{
  "inner_norm": false,
  "one_sided": true,
  "decay_fraction": 0.2
}
Rows from block 4, named by matrix and row number. Rows with one number belong to one neuron. Each number is 128 + 24 x the weight over its row's rms, rounded and kept within 0 to 255. All counts start at 0. Numbers have three digits each. After the name is the row's rms in percent of the matrix's.
# gate: MLP gate (model.blocks.4.mlp.gate.weight, 672x256), inputs 128-255
# fc1: MLP up (model.blocks.4.mlp.fc1.weight, 672x256), inputs 128-255
# fc2: MLP down (model.blocks.4.mlp.fc2.weight, 256x672, transposed), outputs 128-255
gate.566 101:152167120159139160120119098107121163123114146095142124154142125162113122103148146139129177099128145111171166104159117094120136118127133149099101107135089132124102122130147157115123133079114145144117131145147098110117131106104166098133070118104128174109108122106091094140159180179145109124189121154139123113111136154145130151094134137073165146156097092104120121145106161085129135142128
gate.567 103:140079085143132130122109138133174146141138136094137109116112134098133129120131099128171116137111115114082153169122131155127108130148135142101187172140144180144130083145137145171138118125114138130136095103088157100130145103122129108131112136125117135114147134148162132126139163075153119109185141128112156114112126133117147120120146164068131121104126185110133095120080148098157119110109
gate.568 102:123138153104096141142148116148132130118138157132096121124184111169125144121138141187088125147128138164144116145180129108134095170167137095100129126143114143129124146111151100145099113118116146145098150111147108126136104138079151140105108133153122139121143096111134143171110133143118130119071140133168091114141097165098132128133102120112151063074090126115133117130125131156105126110165
gate.569 099:115138132142110062119156117090169109141135112144107119122139131126100115135117161101114142122149134125118122119130134085111091139166118128123143125140152150127132117110148095148127134130139118104124105088126174117148133146152115120078108145153129139142175126124143116140140117138108105151194137148133151159138156151136196112138134119131170132136144110111149123165180091153097146126113
gate.570 099:104109165105112083146098110112132144141142189112121093187164131130106113128139110112144125148155082147148080157139106082108109153126108090121143155060142129119111118126130110127107101149184143105138133114131109095150093114113120125142132144146110150149119144131110052144152154110110130140130132128101142169160134133102123115159090162137112159156119126093135112118099105112131133101137
gate.571 103:086133133129095123145155093163160131107100136141137119127081161156143158153096113144113118105137145177133132111130122126111111129169145106081097114093130164133163143141161102142098127149098160146142099115122158123097139111146119185131153118150153139146090105165106157102128127158132139125133111063168088143170144097147142123136140149127123128151151139136151129162152094081070133125157
gate.572 099:120089117142146079147118144110141136139137131152125098080078112114104127109099107138126134163117135143103119160147161130118116113132103121151113093134114118140101112116147131116123112198088165131140127127134135124121152094153100122117126150121134164134120125107121140082141113126115157164154166133143146117126105063178140113115129117116147105107129154141115111141139109156113137134110
gate.573 108:148107108106133144141157154165153118092116125127130140128166108116132086139149121123127174098111138146152147197111099121149133176157121159134104118160111099175122131173116191137122144141109169109145122115100111148103121111106140114158178127121108133153128090143119139113145128145119138152128103090105158176173116167123129141157145104129092150146106153135173172151089121108115135139132
gate.574 096:131120142106174151104127172117134155166083149112152131141146143153122120148105135103098150128116108112114134155095114139146145141191110190072106164112096115096121120125124143143117088133151171131115084100143149073162159102125138116118146104098118138121133132129115107150125141105157120108137182151144107132148130112130133124108106154088136110144137197122104106111140166108136134097106
gate.575 104:098103102110143110122122131168126203130147162105103152111110126111153121110148107115101114075107114117133163131147129151140136153127127093143111130124107134130113136116113104093132137123084141132137148161132148137131153149190139147116122140158107140105094124152120173126123140130124145166157122127147149111142075120092135131113148084149147118145137116100186131129140155130077130134156
gate.576 099:118136130112141121092173118164124125140158102142146181133161115077176107072155135152120116107102157136151140125100105140134128114122131143091154129122126134125130107147167152107124099163108102182147146120162105111113146142151099108129140115095121091113127086122127133144159157129114131121145116145148104124069128110163132123155120122082144120107108114140111154149166123189080122138126
gate.577 095:099112168131074145124125089106165091103157144107149144136116122108167160110153091122106094106144124116130126144143158090134123111171147112131129138171113123155180141144099114147106113149128129125111125093117158128114131142123101161101131123117156141132099134151141107102164141151161125101100095167097128156150132153128117135188110143120188126102124102105127100102141108118127097175161
gate.578 095:122122105143107131161132131109139098135071151126212118144126083126104087125114154164107143116143138123180116159117132109106143084159114160123145118148153090122095132125111077148135164119122070125160137130114150056115114169088147143129123135127091120107162103093117136153150131123120107176162084180114122145103114136112128131142099129144165121106135135150074143117127153111114136160125
gate.579 125:157117118105139144167155132138156104129098117166122111106124131172124140144144140107135082110130158091110114169153129103130146168136134139120088128128087141158061168148129124172120122087119143161129149113127125124152119175118104155135154118091115148090106124147113099140089144152141134103059132112159131170155104091103100129127130162128130139115160138082114121121118125139120140123133
gate.580 103:132135140138088128082078126107137145135116125129160093149128112158108138106146128127150145159116180127169161101119137122112130152116141141138130130152118124147152085125160135129127126118143115165136139098112071111154122127142137100124088155144128102152137067120078084160099139095116099134129128155129113117150094147125079109144128127119115132161116086134130133106171085145114114131143
gate.581 108:120112175122140132133132119124113128120133114114130118098142170113093108104121114130090138143124117104096115130156099131134125116155129147100146149172098103117123140122099131183135124117191144116086121115132165141100111150108144111157138183117185141171139166130102140131141137109064108124129164149123126108097080093142150136136129122115137069137134139087099109109121118125121129132133
gate.582 105:112124135157103081170100113134102158082119103145107139188097154137106120134157166144132102146144149128153129157124159165120122114113099120127168112113164162125113117130110105147121190148101122147122100093120131089119118124112122127126133212144099149177094124133119116122126084136125148144134094129165155170177112177130125174119131142153121164128090121113106153126119127138102141115150
fc1.566 105:167146130109114168125170115143133164127104181131154148120153118137153108140138170140105145118114107147129169110130101158103074116115152157145113124160136132129101078143129145162145106143111157108138116105109122156098094148109135125174079137144108113149122094121122124171128135123105092093112105117100131098154104126143155165140115135108145121124093153153151143113140106118136130120151
fc1.567 102:125097145119094131123151112180122131130103135102116124122138159126096190135133118121122135166141077118162166106156162110134145129156144105126153101164174117119117104112149112148117148145152184142118107107139098162120084161132107097159163118107154092140149141073148118121149101141134120130136119133064121150140106100114156141075138148096095141119133167147136135121117109135124139178138
fc1.568 101:082095102133152125142110111113135136147111143136136124151152128099155084114123171108141119162104088168128140086165151153163119138131142115101133121117149135128134148170085146109124156097118095113111092128074140158136146084107128151154159136082119151110168136086155130103118136186127152135178111133100108095143188122156156145154124142115104192149198141137141121121149127123117099113144
fc1.569 098:163112113125132169099119107142122109132124132089138128133115131101141162127156128124108104121133145150082113134125103125112155142156099122102115080183103116114156152114161150134132129113137110126166177124128090131101157139093104133128167121124131131151136122133119127137151123091180127134103117094122140171138173071156116138138150172128068136141114088117157117135076165092116123143094
fc1.570 107:112103144119166078133117129112136136155120150147155159104092149146088173099085094173131123091140121127170098151102122136114152156141119119098091161122125126083115124120147135100161090135140105132152143158093117106129130121131182124111090159129108137103063147154090127131144095112133130129098152138116126123144111157139136099141127136112086127147104168140142142142157117127094112123159
fc1.571 105:153119133093108142172115141148125141152093150119126116141147079133156132113156094122127145115110129080148162092158104123129177111104122075149136123185136131155126122099093097164135060149156131132106141146165089172144136163099118098120123155146093137182149162108140093098099159138147153106136150145137135105129089156114149157111111113128169106114108139123120149164108149126109115128085
fc1.572 102:089100131127133145136141129150111183104166123182115095125123098108134123172126111119173137105131204147128121119116147122130111119165101128090108123131115109146092110165106128143139177129131099153155122146144124142095109148103143076154118120118150142121134142117110105142119133142113075119136148111145112157120120086120114126136132163108165123130134162146120126099132079148118131131152
fc1.573 112:100132129143117161079150144134143102117142138124136125146133144101151078130104097095140159113083139100090134116112118142144089150133130104142117144099150098181109163139120155122107141094123140085142137132137159116132128154119137120114142139089133113172137132120136152153093148130168129127105174114115162101126074101088119137110125094135118133125121134079157132146136121116136101164137
fc1.574 100:133128123103142168112128194155115084184122114142115139133166182117126116173082138103094193142124104120102126121091107159153118104149126175142121109153119122079143117135131148093076130119140169152110162125154100117134125131105123137137140104182148102173167094167144118159133096128156113111115124117116111121151152130116167110166105149140141127153149134107142100124124107112119123116111
fc1.575 110:122087092167125181122123143117135066125130113147142092123191126156105145128133140150170115137141117118097125122122122072144133142147150132136165130137140160121111111099095134103073147107141160103122089119160120128104116126054134126118093094091136167155170113124127127116151119151143144146122143113114143129121127159124137133153124147124123088119129094151136112107115073151142139127125
fc1.576 106:162119105128097120135135132108137071188114118163126142132122120134104153140121126131144124114121132127126119131133122093126112155149146150153098108111128118149129144105091128062174155144117127074118126114096156139129121127166201136107170139161125179177166146108181137102096129129147129110128139120156134145134101111126169135151165100153124152125148126140106073110088147097152138137112
fc1.577 092:113169161136105121122120140135139107114136121120152163114113131102128157087132135109130137128107104126083148128154154119128129154122088155111168126130151121113161101110125099125108118118124128122176106090081123183131120145102139134154112128165181122097146066114164142148114110152136118146076123131060187143139090112073148145134127139141110133121124135122151161105098120152090133126167
fc1.578 101:136112116149171154125161140125104163137132138061115164146125168091108123130109133114166083112124174112123152153131163130132157141114121170130121126122108134139132094133149110151086106106122123142133159119164111146095106102088124144175110153129138109158089116161153180143094083160145110140114124076156091135176140094128134144162130090146107130140165125151126114164127158136122144096101
fc1.579 106:097134118126149099086112099109102152078155123095184104150120105118113122127100144127117162141149106158137081118130092119139116146098120144103113087106163132106134078108157131055089131159145126097107122132171147145099133124130124103140129138149159126140160124113098141119154124089073107150184156139108135078152086151137118143138139137140162116128110122196115125134108137112128122106124
fc1.580 105:157143109142080138130159082118137132083115081131158148108163104147085136162093103116169175119152130095097115124127118135114113138111126169116138153112143125122090103104135152126151138107165094142115180126101104154093132103137139134146122181118146111140113149113053143155136093109106141124143149121139128114161109104128108142141154122103105100153096135132173107072160092148102139087159
fc1.581 099:087174131081152116109142115122120115135122117131130130146128096141140077105113182123144129100148116164162111134142095064082163142109134123138080146077140143152123100125112138155152134113139087119091125092137178151128108121154146115114123118141110148190097147113106111105127114129134130136078142133097137135128133154146135116149115171140139117094122138112142128091102128129129161104115
fc1.582 096:133116098160115116142103109152108139109128096123141134123120115118118155181134144123112126129146109154153161138107127087126135135144138119153154137181145163133051108157118136135124117125119100131124105138084131120103089097155090090151137128144142113141105128175103169119135106159166179164162101132159176119170090176111131105158137123105140127137133084119159107123154148130113148102106
fc2.566 103:108173168137140138111109121070117136149098132173125111126122149123121135135143110155122128126134073133084153110135152124148105159097135126164139137118104088163126144087128106123123151135167121090099153114118109119121123094109172098191155096165117193140144137143130075110103136141135149093136135128100122152087103105161148137171116128117164116136118133094126089127158103146091135155134
fc2.567 099:120096107099151168152107139166134149147084096105096161086142119096140131169092151123143125126165138111142141176136124158076117140094154125139141077110133107142125098098146120110133143128090121145154160131116156149156116103133117116133140126146129153143160118103148169119161139101126137117119137145121149159122166101134111112112141165105152147129143135138115102144091123123109124118135
fc2.568 103:171118148179111139102075134126130128158131149121120136136168103106131070110129165109121118149160115102136082096145135162111113151144108132115143141134112118130163132141151166147091117097119131112138149188136151156109120134112137142124127123125147139163151147111137160138129141152106131159104131153137135111110098150165135057154159130114109170122111122149135133167136139121119137135151
fc2.569 102:142103118128117144075084110119139094132149118119154125109136145128153095124136148163118116153078118139125118154075083106070127147146113111141106150136126134158148146136113117120148133105105091115155115114127138115085108142152091172152152127115124131132189131095096098090131208123152162113150100139102169175110109099091113102132167100101141129116135100135129118111121094132095056151150
fc2.570 102:099136115138086124141135119108110115087126119133123105117102145091149189160170146114146116099108117138138144157156121132119148143147131138134129161123107136120116123137161137111153122127164124098093106181153159162119142096144110124157091133099141092136102155153066117119164118094100105144128124173186107153131177155103151156132140156093111117112148152113115152142158162131153120093106
fc2.571 100:127143124142134122133139115157142125097123156133149154127149140145138178131162152111170103097157171137101148180152103110119153135146140127106132135141129153154135115133146123092064118125146116115116156150134148124121153119153135119097122111139144109129119131151148121152132158139110091084140157104145138068136162160124088143092128134123144149124132160096087108164124121157116141104118
fc2.572 100:120081104132138097081101146155134131110119146175109113144155116129136068163132175082162122117125164138135119145139160112101129147073091091094114122084130100157133099167123112135164121079135110162126131153190110144088096130143143123126104164138135100133113128137115117117129125057100122119100146124086149179142109141163126173154110119136137107118115098109086112146134107126122114109099
fc2.573 099:100140110174120120115157080135101150133132128141174144155141090152107107139135145143115112153129134117143131137129121114134125114129102111093137113149162155146131144128148151162092135128123112127166098101148107153130105120161146120115127131124118172111087120095152127181160100141104179149122109121122095126110099159148130128157124112166134133115117153157112095122099161130187107102131
fc2.574 098:124126134142147120116125147073143182124130103148194138186129151110129127157127161129128139117156151139137121132122129132093129124135162097130133155104101122143126122102131118150141117163117157140137151146139162143155127074117163133133129139132128161122103134132119155145112118145158144095119143143132133139121128142137139155115131183108150174143171158134095108126158115145118169113128
fc2.575 109:118104103165130147107128093061099105152097114104080146137104076130146143109150127086178127145155101156138123070111130076089104114121108113156160102109116125149135109110141160101125168115135112123134117107160116158135112155129167135114123069145119134136127128132133141125131129078136115141139157126158121121117104122140167088115105171106148106125118123122129117135116106137153084102175
fc2.576 103:129113160131140070087163159083097136124133155163140114105153099144121132127140094132102084151121105106133109160154122156088086102112134170145094136155123121129128101113128101131114111095126104130138166175168116127140142148104110149112090096134156161158129137126151117114083068154110085164158128120118117123140134109135135151146142093168120113154132134091117113081168135185130138115095
fc2.577 091:121138138128119153149150151119115129095133139113150154157127147093155067136076184120118113123134122117099105119095152131059123101200124113125113082124139144119144132148098112170100155102143128099124096093144122095124069144147129171124102151148131082109112101139135077132108156148124133106122130125127150140123119138170092134142158116147175155129124148129110124146135144127150108109113
fc2.578 109:121134133156145117127129147106124157127175101128142099157135108130143159170107120134145104097110077149143120102161129135135106109131085112100118135131116144175130103116116148106138142139117110132166144117097140142127102136120162164138112148126106103133113113131122149154112146075133117125112116071081134113126143160127077125112173104138092121116126173104146108153061062145165106152162
fc2.579 128:151126112130158145121164095118149070146103113128145110111126159139157171136141153104131116133115121103123142157138142142127118112096099113111116143127122116138080151169146102175156077101100113173111159100082156091128123166136132158125147124089153160091077131141111139178065153147172133110096131141103120172101110134098101148131130145078104161114165113095122096105127119142139121148126
fc2.580 104:174139105127142123118111134108114115096112129116146123163131107110108158123095109147167126130156149064133128163116100168089170102131115074110130130120146148126111148112134126148172107109127145142116141132111127163115110097106100113120128121098132099121103154120094156138079112117101098159133069160123156135110099151142098114160156109137138141123113153116116165167159127088140095130122
fc2.581 099:084148147100103130143152151103096117137107144077159116112129114143120117105088152106105119139155143114156136116149133142163127168114141128127161096153067124127138140133102085161153141169142125132082132101140082124136080082108154152163155162125149120116161128122106088120080164116153149140122103090093173154142118164119097105149142106107120134136136127148106096142101084143118086129107
fc2.582 101:109148113078114133125111105126087127134124145116138128111140130128142120168132089131149175105068133153149179107135112066123143125153125100114122098097121135153128125109146137145119116129078123065141146143134123112180156133152156148129135107106124130084121131120121123164118128138101104103142177121116109158105136076129123124141133140139110086080148100154084149108134135109122156115111