python train.py --model="autoregressive pixel model" --dataset="retinal OCT scans (Kermany 2017)" --train_examples=49215 --image_size=20 --horizontal_flip=true --levels_per_channel=16 --vocab_size=17 --arch="transformer_decoder" --width=256 --layers=8 --norm="layernorm" --norm_position="pre" --hidden_act="swiglu" --mlp_ratio=2.67 --head_dim=16 --fused_qkv=true --bias="all" --qk_norm=false --parallel_block=false --inner_norm=false --drop_path=0.1 --positions="sincos" --tie_word_embeddings=false --init="torch_default" --residual_init="zero_last" --optimizer="soap" --beta2=0.95 --learning_rate=0.0016 --beta1=0.95 --shampoo_beta=0.95 --eps=1e-08 --precondition_frequency=16 --max_precond_dim=512 --one_sided=true --adamw_lr_other_params=0.00092 --max_grad_norm=1.0 --max_steps=13900 --batch_size=64 --epochs=18.1 --lr_schedule="wsd" --decay_fraction=0.2 --final_lr_fraction=0.1 --warmup_steps=270 --weight_decay=0.4 --adamw_weight_decay_other_params=0
Rows from block 4, named by matrix and row number. Rows with one number belong to one attention dimension. Each number is 128 + 32 x the weight over its row's rms, rounded and kept within 0 to 255. All counts start at 0. Numbers have three digits each. After the name is the row's rms in percent of the matrix's.
# q: attention query, key and value (stacked) (model.blocks.4.attn.qkv.weight, 768x256, the q third), inputs 156-207
# k: attention query, key and value (stacked) (model.blocks.4.attn.qkv.weight, 768x256, the k third), inputs 156-207
q.93 098:074129153082110118109111085186082126112166145077130157149106108140126104066074165163154087162137150189177079170162158134143119083115150178116164088191098143
k.93 103:135113112161130107138149136156134108131128100115130152105084071133095127154146128175105127094147158101160113135146099146193102117173128086119093125187083102
q.94 082:140065143165088138136123131175080154129115143123124111176172128149145085133170117114115160096162129073141145123099130115110104127139162143155083091117158147
k.94 089:133193187110109154080149129136104144061117199165136174110135082137119114109121119174057090121118100140113104136097037072108175142089044129129101120147123153
q.95 087:135163084132095091140143117141121152095148148105147107117134158087178153161116159206151140094128151093084146102166157135130170089102087134102131119160190140
k.95 093:179174156186101152135110141163130090108147136110139114111146145145163193107107146146149167103150120207148118069136112193174167196106104104147121097066124145
q.96 101:121134143155083105151149119104123135104194041162136118084131160087145164128121102092106084097118127153115197132109182140151109137155174112143106149163163147
k.96 108:145128175135137167136179098183052087159055163094131147133159111113130130142156173163143211127072118152127126159087120192119132124152117220148123095084108200
q.97 085:148127162153129090120152115171174135130203116064086141187058139170128150110080137149120107138176079128066122144149134141114130125139179138144089119156093166
k.97 087:142118085151103162157100088175106155118114129131158098105126155096140162101111150139135120147165115087101064152208160154128116122116129162098177073193137119
q.98 101:106176090144127109146108154103162103187191091115120136114146140099097120176136119188172099150167101130096111163131149099128059148148065051109099074147132064
k.98 098:140089116143181211196139113159145101128126133104095134125112090062071134122118187141162143127096089122125070136169086181036126077085129152149134133119114080
q.99 079:132120157076117096135116192118136125133164068145127117183156123140128094204095163120136144141106174136128081113071036099183079103102129075140134088119102111
k.99 081:068141161148104161200135123170111137078183123201161127093129158157146120187114152137132203111170116164169108096118063177087095138109104131161136128121126118
q.100 099:158066050119104098086080115125192098131130148116109097172124174137153116145090153118190143136146103071143167140072141083087112096166045062123114079118157104
k.100 104:094084102091108122102132076112159155118124166149120109150146144163140137093135143099155183222185211122213122183191171163099132112152129154123180163168120133
q.101 085:148141164126114176133107169152073065113174139113112164086112094166118160144089060093122137067009104106115094107083121160172176133137157141107096131112107235
k.101 094:170158133149120133140104146128109105127168150163134072101097133113141191108078151120136052070112108080041111106058119114109113119115119086138152056172172166
q.102 083:182116091131146073106112126125136141134210126184110114143159122130122097130094097101113156164179175141120137133131192097120104155107104125163146138074111123
k.102 080:176147126084108131115107093099084119120143164177195097174148136109090116118131114140206120153129123110224158150167152100144169159096132149108180118076082104
q.103 098:182149137067109173139201127144141150093099103134077126159150130139122168103179125092151145198161148141177116155170161159125150111086166108086081131110091119
k.103 100:169060103099116093126173143131138113158065122156129100131112107153104087159080080109177074155186149103196149153123116136147184140110144122151157111130114120
q.104 081:147155146092145136092188107067078123150169203124134114127146137145124180073073084148056107189125124078130145128146132150096128172164095137094134100119187121
k.104 085:140144074183103098074102095127150129125129110100173121173178084179096086102095095085141102131059143102147142162137133111145145203159082107126141164186126127
q.105 080:129196127114053123075124172162124156139124159082146092091128111112140143086142153152189090145079111068060170173173125186083128158089178166105119110152168147
k.105 086:126139118116083072109138146183177136139120179124111103114121061129185166109170133129125134118046104082067145132164089143131082136129092170055146116101121141
q.106 078:143112101124131175107112167150079167134128196070125170176147119181104117139166141135087111090110161114143093097115145100134154167106085091112108106170118185
k.106 086:188152129153138122104125108077088127210125126143218085169155146124162072171169088137145115150154136140127185113110118155142210177096134127108167080102093167
q.107 080:129138124167094140134087138077077187058101143148174169147115144184172143120127153160072114136087043098069095089149203153135121114134181135187138123103114167
k.107 084:185118066131125080114099128093075126052132094124082070114139155173200106135111151104171158146158126099113066137159141131169149175120133105152172099111111107
q.108 089:174132078103189095090142176127099150143087081135186188127102113145130123145061186134117082192086071096126053112158154107154134156109093112131173076131101078
k.108 095:139134155105126117114105125069122160127112133148113105124141132118110036172120187140149207105164108118151153103133150210136113130167143178124093110064120126
q.109 083:155170099136095094114124131105119149114127136160102140105111112137179163147130100129103063152126099116092172123129118180093197100124207161162107181133152155
k.109 085:162127110138105158127137105125135128096093113102111115060127140081110119123080171122146086132156164105086096183158170141137190087161148145118193126141177130
q.110 091:122047115094178122142162120158140103165103121108124143157148114126045102123106134134084168225163119145173114174126141153110110105114099098076119152134095130
k.110 095:088138126141100127170175151074134143099104128145144160145179132113176116106141133153176093170187148112151189156178151114103132072136179137099123125125107112
q.111 087:094122136123108080100128108105163158135112144105155129125139123079111203099131105132133120124052078099153193175074114160140146117189105146130094078102095148
k.111 091:108100160160153113098135174192223155136147165095179172101135162101139134055144164193195119095071141150105133111124180179150086151137101137117119098152141157
q.112 103:154163104136094155194138111092093157145100091121166112100096114099156150060177164095196106057128142089075171085125184176158140100103206111155139157086207146
k.112 101:139118108140111081137143185122051130114143159163161114097127094104147176097190139132182100011057117092071061152095100126081083095124169165161145082120113180
q.113 090:176151158099083073151128162131125147172152134141070156129165084122099117128189099121145140185195114133160086106129104114122133118111111166089111120122113173
k.113 093:092112163125057108189140085147084135151121176182134131107165144118148143164133081152110140116182104126122195153131121170085126126169165164161154142154119114
q.114 107:147157135133143078155147103111139118147109183154126135151124175195180143101132162140185137119148073099077138105113043054092085142069094063120085110140068057
k.114 104:105081118173089119103166147151129138153156144127163157138169106186146093129141134099175147128139080122129132094164130094135150124093140156143154103124131128
q.115 077:081093076129097106120113153093143174097153091143153103150109186137133082117099100039101102217169119157139068138127110079124121133151160094147108122206123099
k.115 080:113146090083141117119107111135095065115166108166127156136152094150093075119157120123147153171128162123122103163154099077117078118149108105099147129123177156
q.116 092:152112137117133099067126133112129191194144191165121048131152129106127124118106097079106117132141190106109112144172158146182139146126159178120141075154154173
k.116 096:202174135165099074102130185050124128168131151182083106107121135132093160135125071094149070129135137103152175155142140129207165167108089190149105158096092156
q.117 099:142170183167117090113105093153124191184138121131119167135126109128140196140214138152107081097111101135062102104101137089117119133181125157111126099110157131
k.117 105:172204093155075148062139133116119173107147117154125175125146137123162120151130201131120117116172113111101108089166149096114081169149135120146177170144126127
q.118 089:122121153162101108175077125145137089149140138091123203135144123117110106141103144147086114093074061106121151140126081146108153136227148076157075178132109138
k.118 100:112106111110194090176087122157092109137107074156152100115082125119114097181102098088120118089082093104076128094143164151115097111105177116139175099083118117
q.119 093:121080124138136125128088149095163131194115106171139167120144091106121170118133089134112101072098107111122197152092154145146191145108163097178121085124127134
k.119 091:140123089146139047074161184105151127117079114134177137104144105116118078137136088078129112066116159119089143109129187045121107112131160101143101111064148110
q.120 095:135143172132118118122154148101141148116122159158076146114160147158150112140169186128114107204173140114136080102100108132090144107099134124109118138119065122
k.120 095:125150150138123164128153113147140097153123140137129157149161149135145158088132100106126133206174154157156145159143133153153165193105108180129140175161170152
q.121 077:130132094154159116113112079118161196080150176091168078078138165155175123144105165110088145082180126157119110165145152106141067087122150102146110146152127107
k.121 078:117170061079132168124118144149151120125201159114167106111161068131127122109133114153100088127137103150145067130170125116178143119054096086057081162156116126
q.122 087:197160129108114142110158144120119167093142154079136131072099142102133188066106139135160124111189138127098164075207132128188119157151122132168153098135138098
k.122 095:118160091138158147087095151071112133116154155099077111119135153058109100157067160105116107125099148110144107179155110150213130104161090141119138116143124132
q.123 086:155136070136157156075128214086121129144156124059184125112186142147094086125130043083128126151093170108105129138149138131204127113123129130187085127090159126
k.123 086:150133120147136127167106083061141117140191094089120123164117165110088150088046071129110060063128196126056133123160078100150136120191127128117112094101136071
q.124 110:129100120150140174151102134177171126092193129162109149146115154087114150168126129177181105090120140126127147114061135175136076127078108103103124087124111139
k.124 115:094177145138146128139086124105145118108123095118129106164164148164111169153139114137123093145145204128130152125135180103193146078123141158104145084135173127
q.125 104:148180142153103105123122102179140110101161093105164126123091162184160085106141142141104134122121106156102190101128138132142112130155123175086145152121186126
k.125 111:095176131104167170170150131137141098071117065150130121165174122093096174092209137125116096116117161153048088168143095110101108143079120203115096176082110193
q.126 089:101108091120049104129140223086148145151106118139138067150145109206151130140180115165201157122131134094076112094131097050085146107136157079131111090111099121
k.126 089:112162158102108127128113126129143109079111145151107068135167151124121130159113091121170131211167180165128162160158150142175114138145127192074112092166193098
q.127 094:172121091159113137195109133090102100140153119149131153136131114167118150139156064140129146088190097142160124143092131185120093117162119127057100106084146141
k.127 098:112103153114046126180116103095116108093098104084151172106076099174147146159199135102076142172133124097152107103157099119112121087191207105108140189136154124
q.128 093:166094152095078141139153165123119142111146165124131049133090092096088077133121102138098141184105200153146161090082071125112159136106066157135171130153114195
k.128 100:122165141109145141136123095179179104095156134142119094107127103093156134085079090140099115124077096110146117149107086151122157147110104104077160119170140116
q.129 096:102151115112114129137127121108126132124151134159154147202097176152110132103167096132142187165124134136127106132133099151070124147138067134145112140122116111
k.129 093:164163163131128158081136114149127139159101110127116100146181116104116115137119123054188123166101102153170183157226185122133168165111084134056111123135142171
q.130 091:114094112096126109097108132121143107137131099154091122150156164081138131159087104149100131144123146111193126137048133124116053093150137114128134099130075135
k.130 097:116146146152164086144086087140134128085156092123140148086149120090097087114081144124114158129119154153152073158150091084145115147143146096149149111143171066
q.131 086:125102095136115117110108169061173146151143142139133124145120154191148101179116144179103141108138121108130134133102119136075100150090146058129085126078145075
k.131 086:106114135142122105161147133120154167128117158146102071072152169146187092118112119115099048100222122108166126085156146131101113079094064105082109077136119097
q.132 098:227095125110111127133188138112130125130117134143098142132128032169133118146189173116170112088152111211129133176163095109164144101132180120162072174098114113
k.132 101:177154102146125103176125112092083146159110193121152124163133081189122140125147145132138119101115160130100159160039164181091159076156165187147091118124122137
q.133 099:079180142127103161127063100156119140128142142021145105163203163130147198073150156088163158144120118113078091111171130124103115144157140101070046144100163145
k.133 097:066070219134098123102156150177118137125115115105073156066104108150160112134181154113144137108090135139162191125094171162135132100093096201104145132141170120
q.134 090:101126121152122084073154098174167149158131107150090098185147152141140097135111131188139121167185136183149133173129124111139060101171178136148174090163163126
k.134 089:134155136152108078121147202134107130080096090074170066158120115137147190136154125154190190128164158169128108178204165127120158144125166099086190108123130119
q.135 090:121144139131093139171177133100136076150181167175142114081165154129143101144165161152071158167156156187141141112146059132165093055153168196078129197128122091
k.135 087:117125082103128171142109155100025088059134118091123115111101166127129102159056149142110125138136108085176106155172102125162102145104000123078111101104129064
q.136 090:131102165065136105151192128102117098144150119089162127085170117153114129147139133141107119130095109116117150131177117137120135109085121104148157154132116147
k.136 095:086139102147091160142103135150098106115138102042147127086135116134145126136145178183136127186170090137149092138182100145160142112188119133081150214103135121
q.137 107:097132210187161151149134137100138179150119211111159152127104145173127180134180145133116129109157077120126081122158148090136136155155074097106140138145084172
k.137 109:116177072136138186083153117164142131188106129136163104173127162161112142093159158160189149183159105144154103149141119114121101185113094131104085164139126161
q.138 097:172115093149141087125165182140126109173095148134103096137154137143121133158212138074112177161213155138172144120130131103117155110146161092134066087077107092
k.138 100:186137097134120137140150102076102154119124216141156159051099175171146054177102177145109146208155128095174117113135100138125144090136179137136152101102119069
q.139 097:153134128144119121141134137102105165109136160112147122127153185107109166076122100171093165111148139138116151172133067081106112135130079067138131122103126101
k.139 097:152083133166103106100133147075140064071172188163163112126161160167142124087089104127172194104146179107167084167114144077138134189103098096100125094178070126
q.140 092:141111123166135130122166175086131095105212109106110109149087147208133061180150194099106160151169128126120088089128071154123122079145094117155093119102085143
k.140 091:096114098211113152159101124214164178118134158080112111123158172146132137188147201123153142121137124160150141116129170143119118104042079161095127113126118145
q.141 102:091122071062113163077143129116146165065155085146147109156115075027123141085111135127174104154104134191123155146173174128156101146191133165103124152113144141
k.141 102:124097092097141181137091150137162142113110131096142195095096084115147108177101142191077075071083157157122093183118135089209130177151056120172135154181139127
q.142 108:129127146085097103169165138101116166165061111138140171105072099164129112124198164159106069056080093078066144141148099138121102143132151131133115203114125159
k.142 114:112095146092130143223219152186120066175114099176088190173113173104116117137164134115133111085091080109117113061127150092085105123088140120145106127138106194
q.143 099:090147141163088090137120203153155162084112107118093123112149178149181149129069083127100125113129120124112147084142160138121098105144157104163124157108152097
k.143 095:100173143156143166183133179104085104100112104152109125118172117128144122090133114138126140129149150129108198119145112141112126157106108111105136161120188124
q.144 097:133188056138118134057143140142139135134141101094107079157076106138156098175116144118176085116113091133118144080158194108252149127144200132132120153104143126
k.144 095:145124072141098100105121119078186116136122092153138109072169071116138084131182128125130106130187112135142112152147126093052115151098099107136157151174135087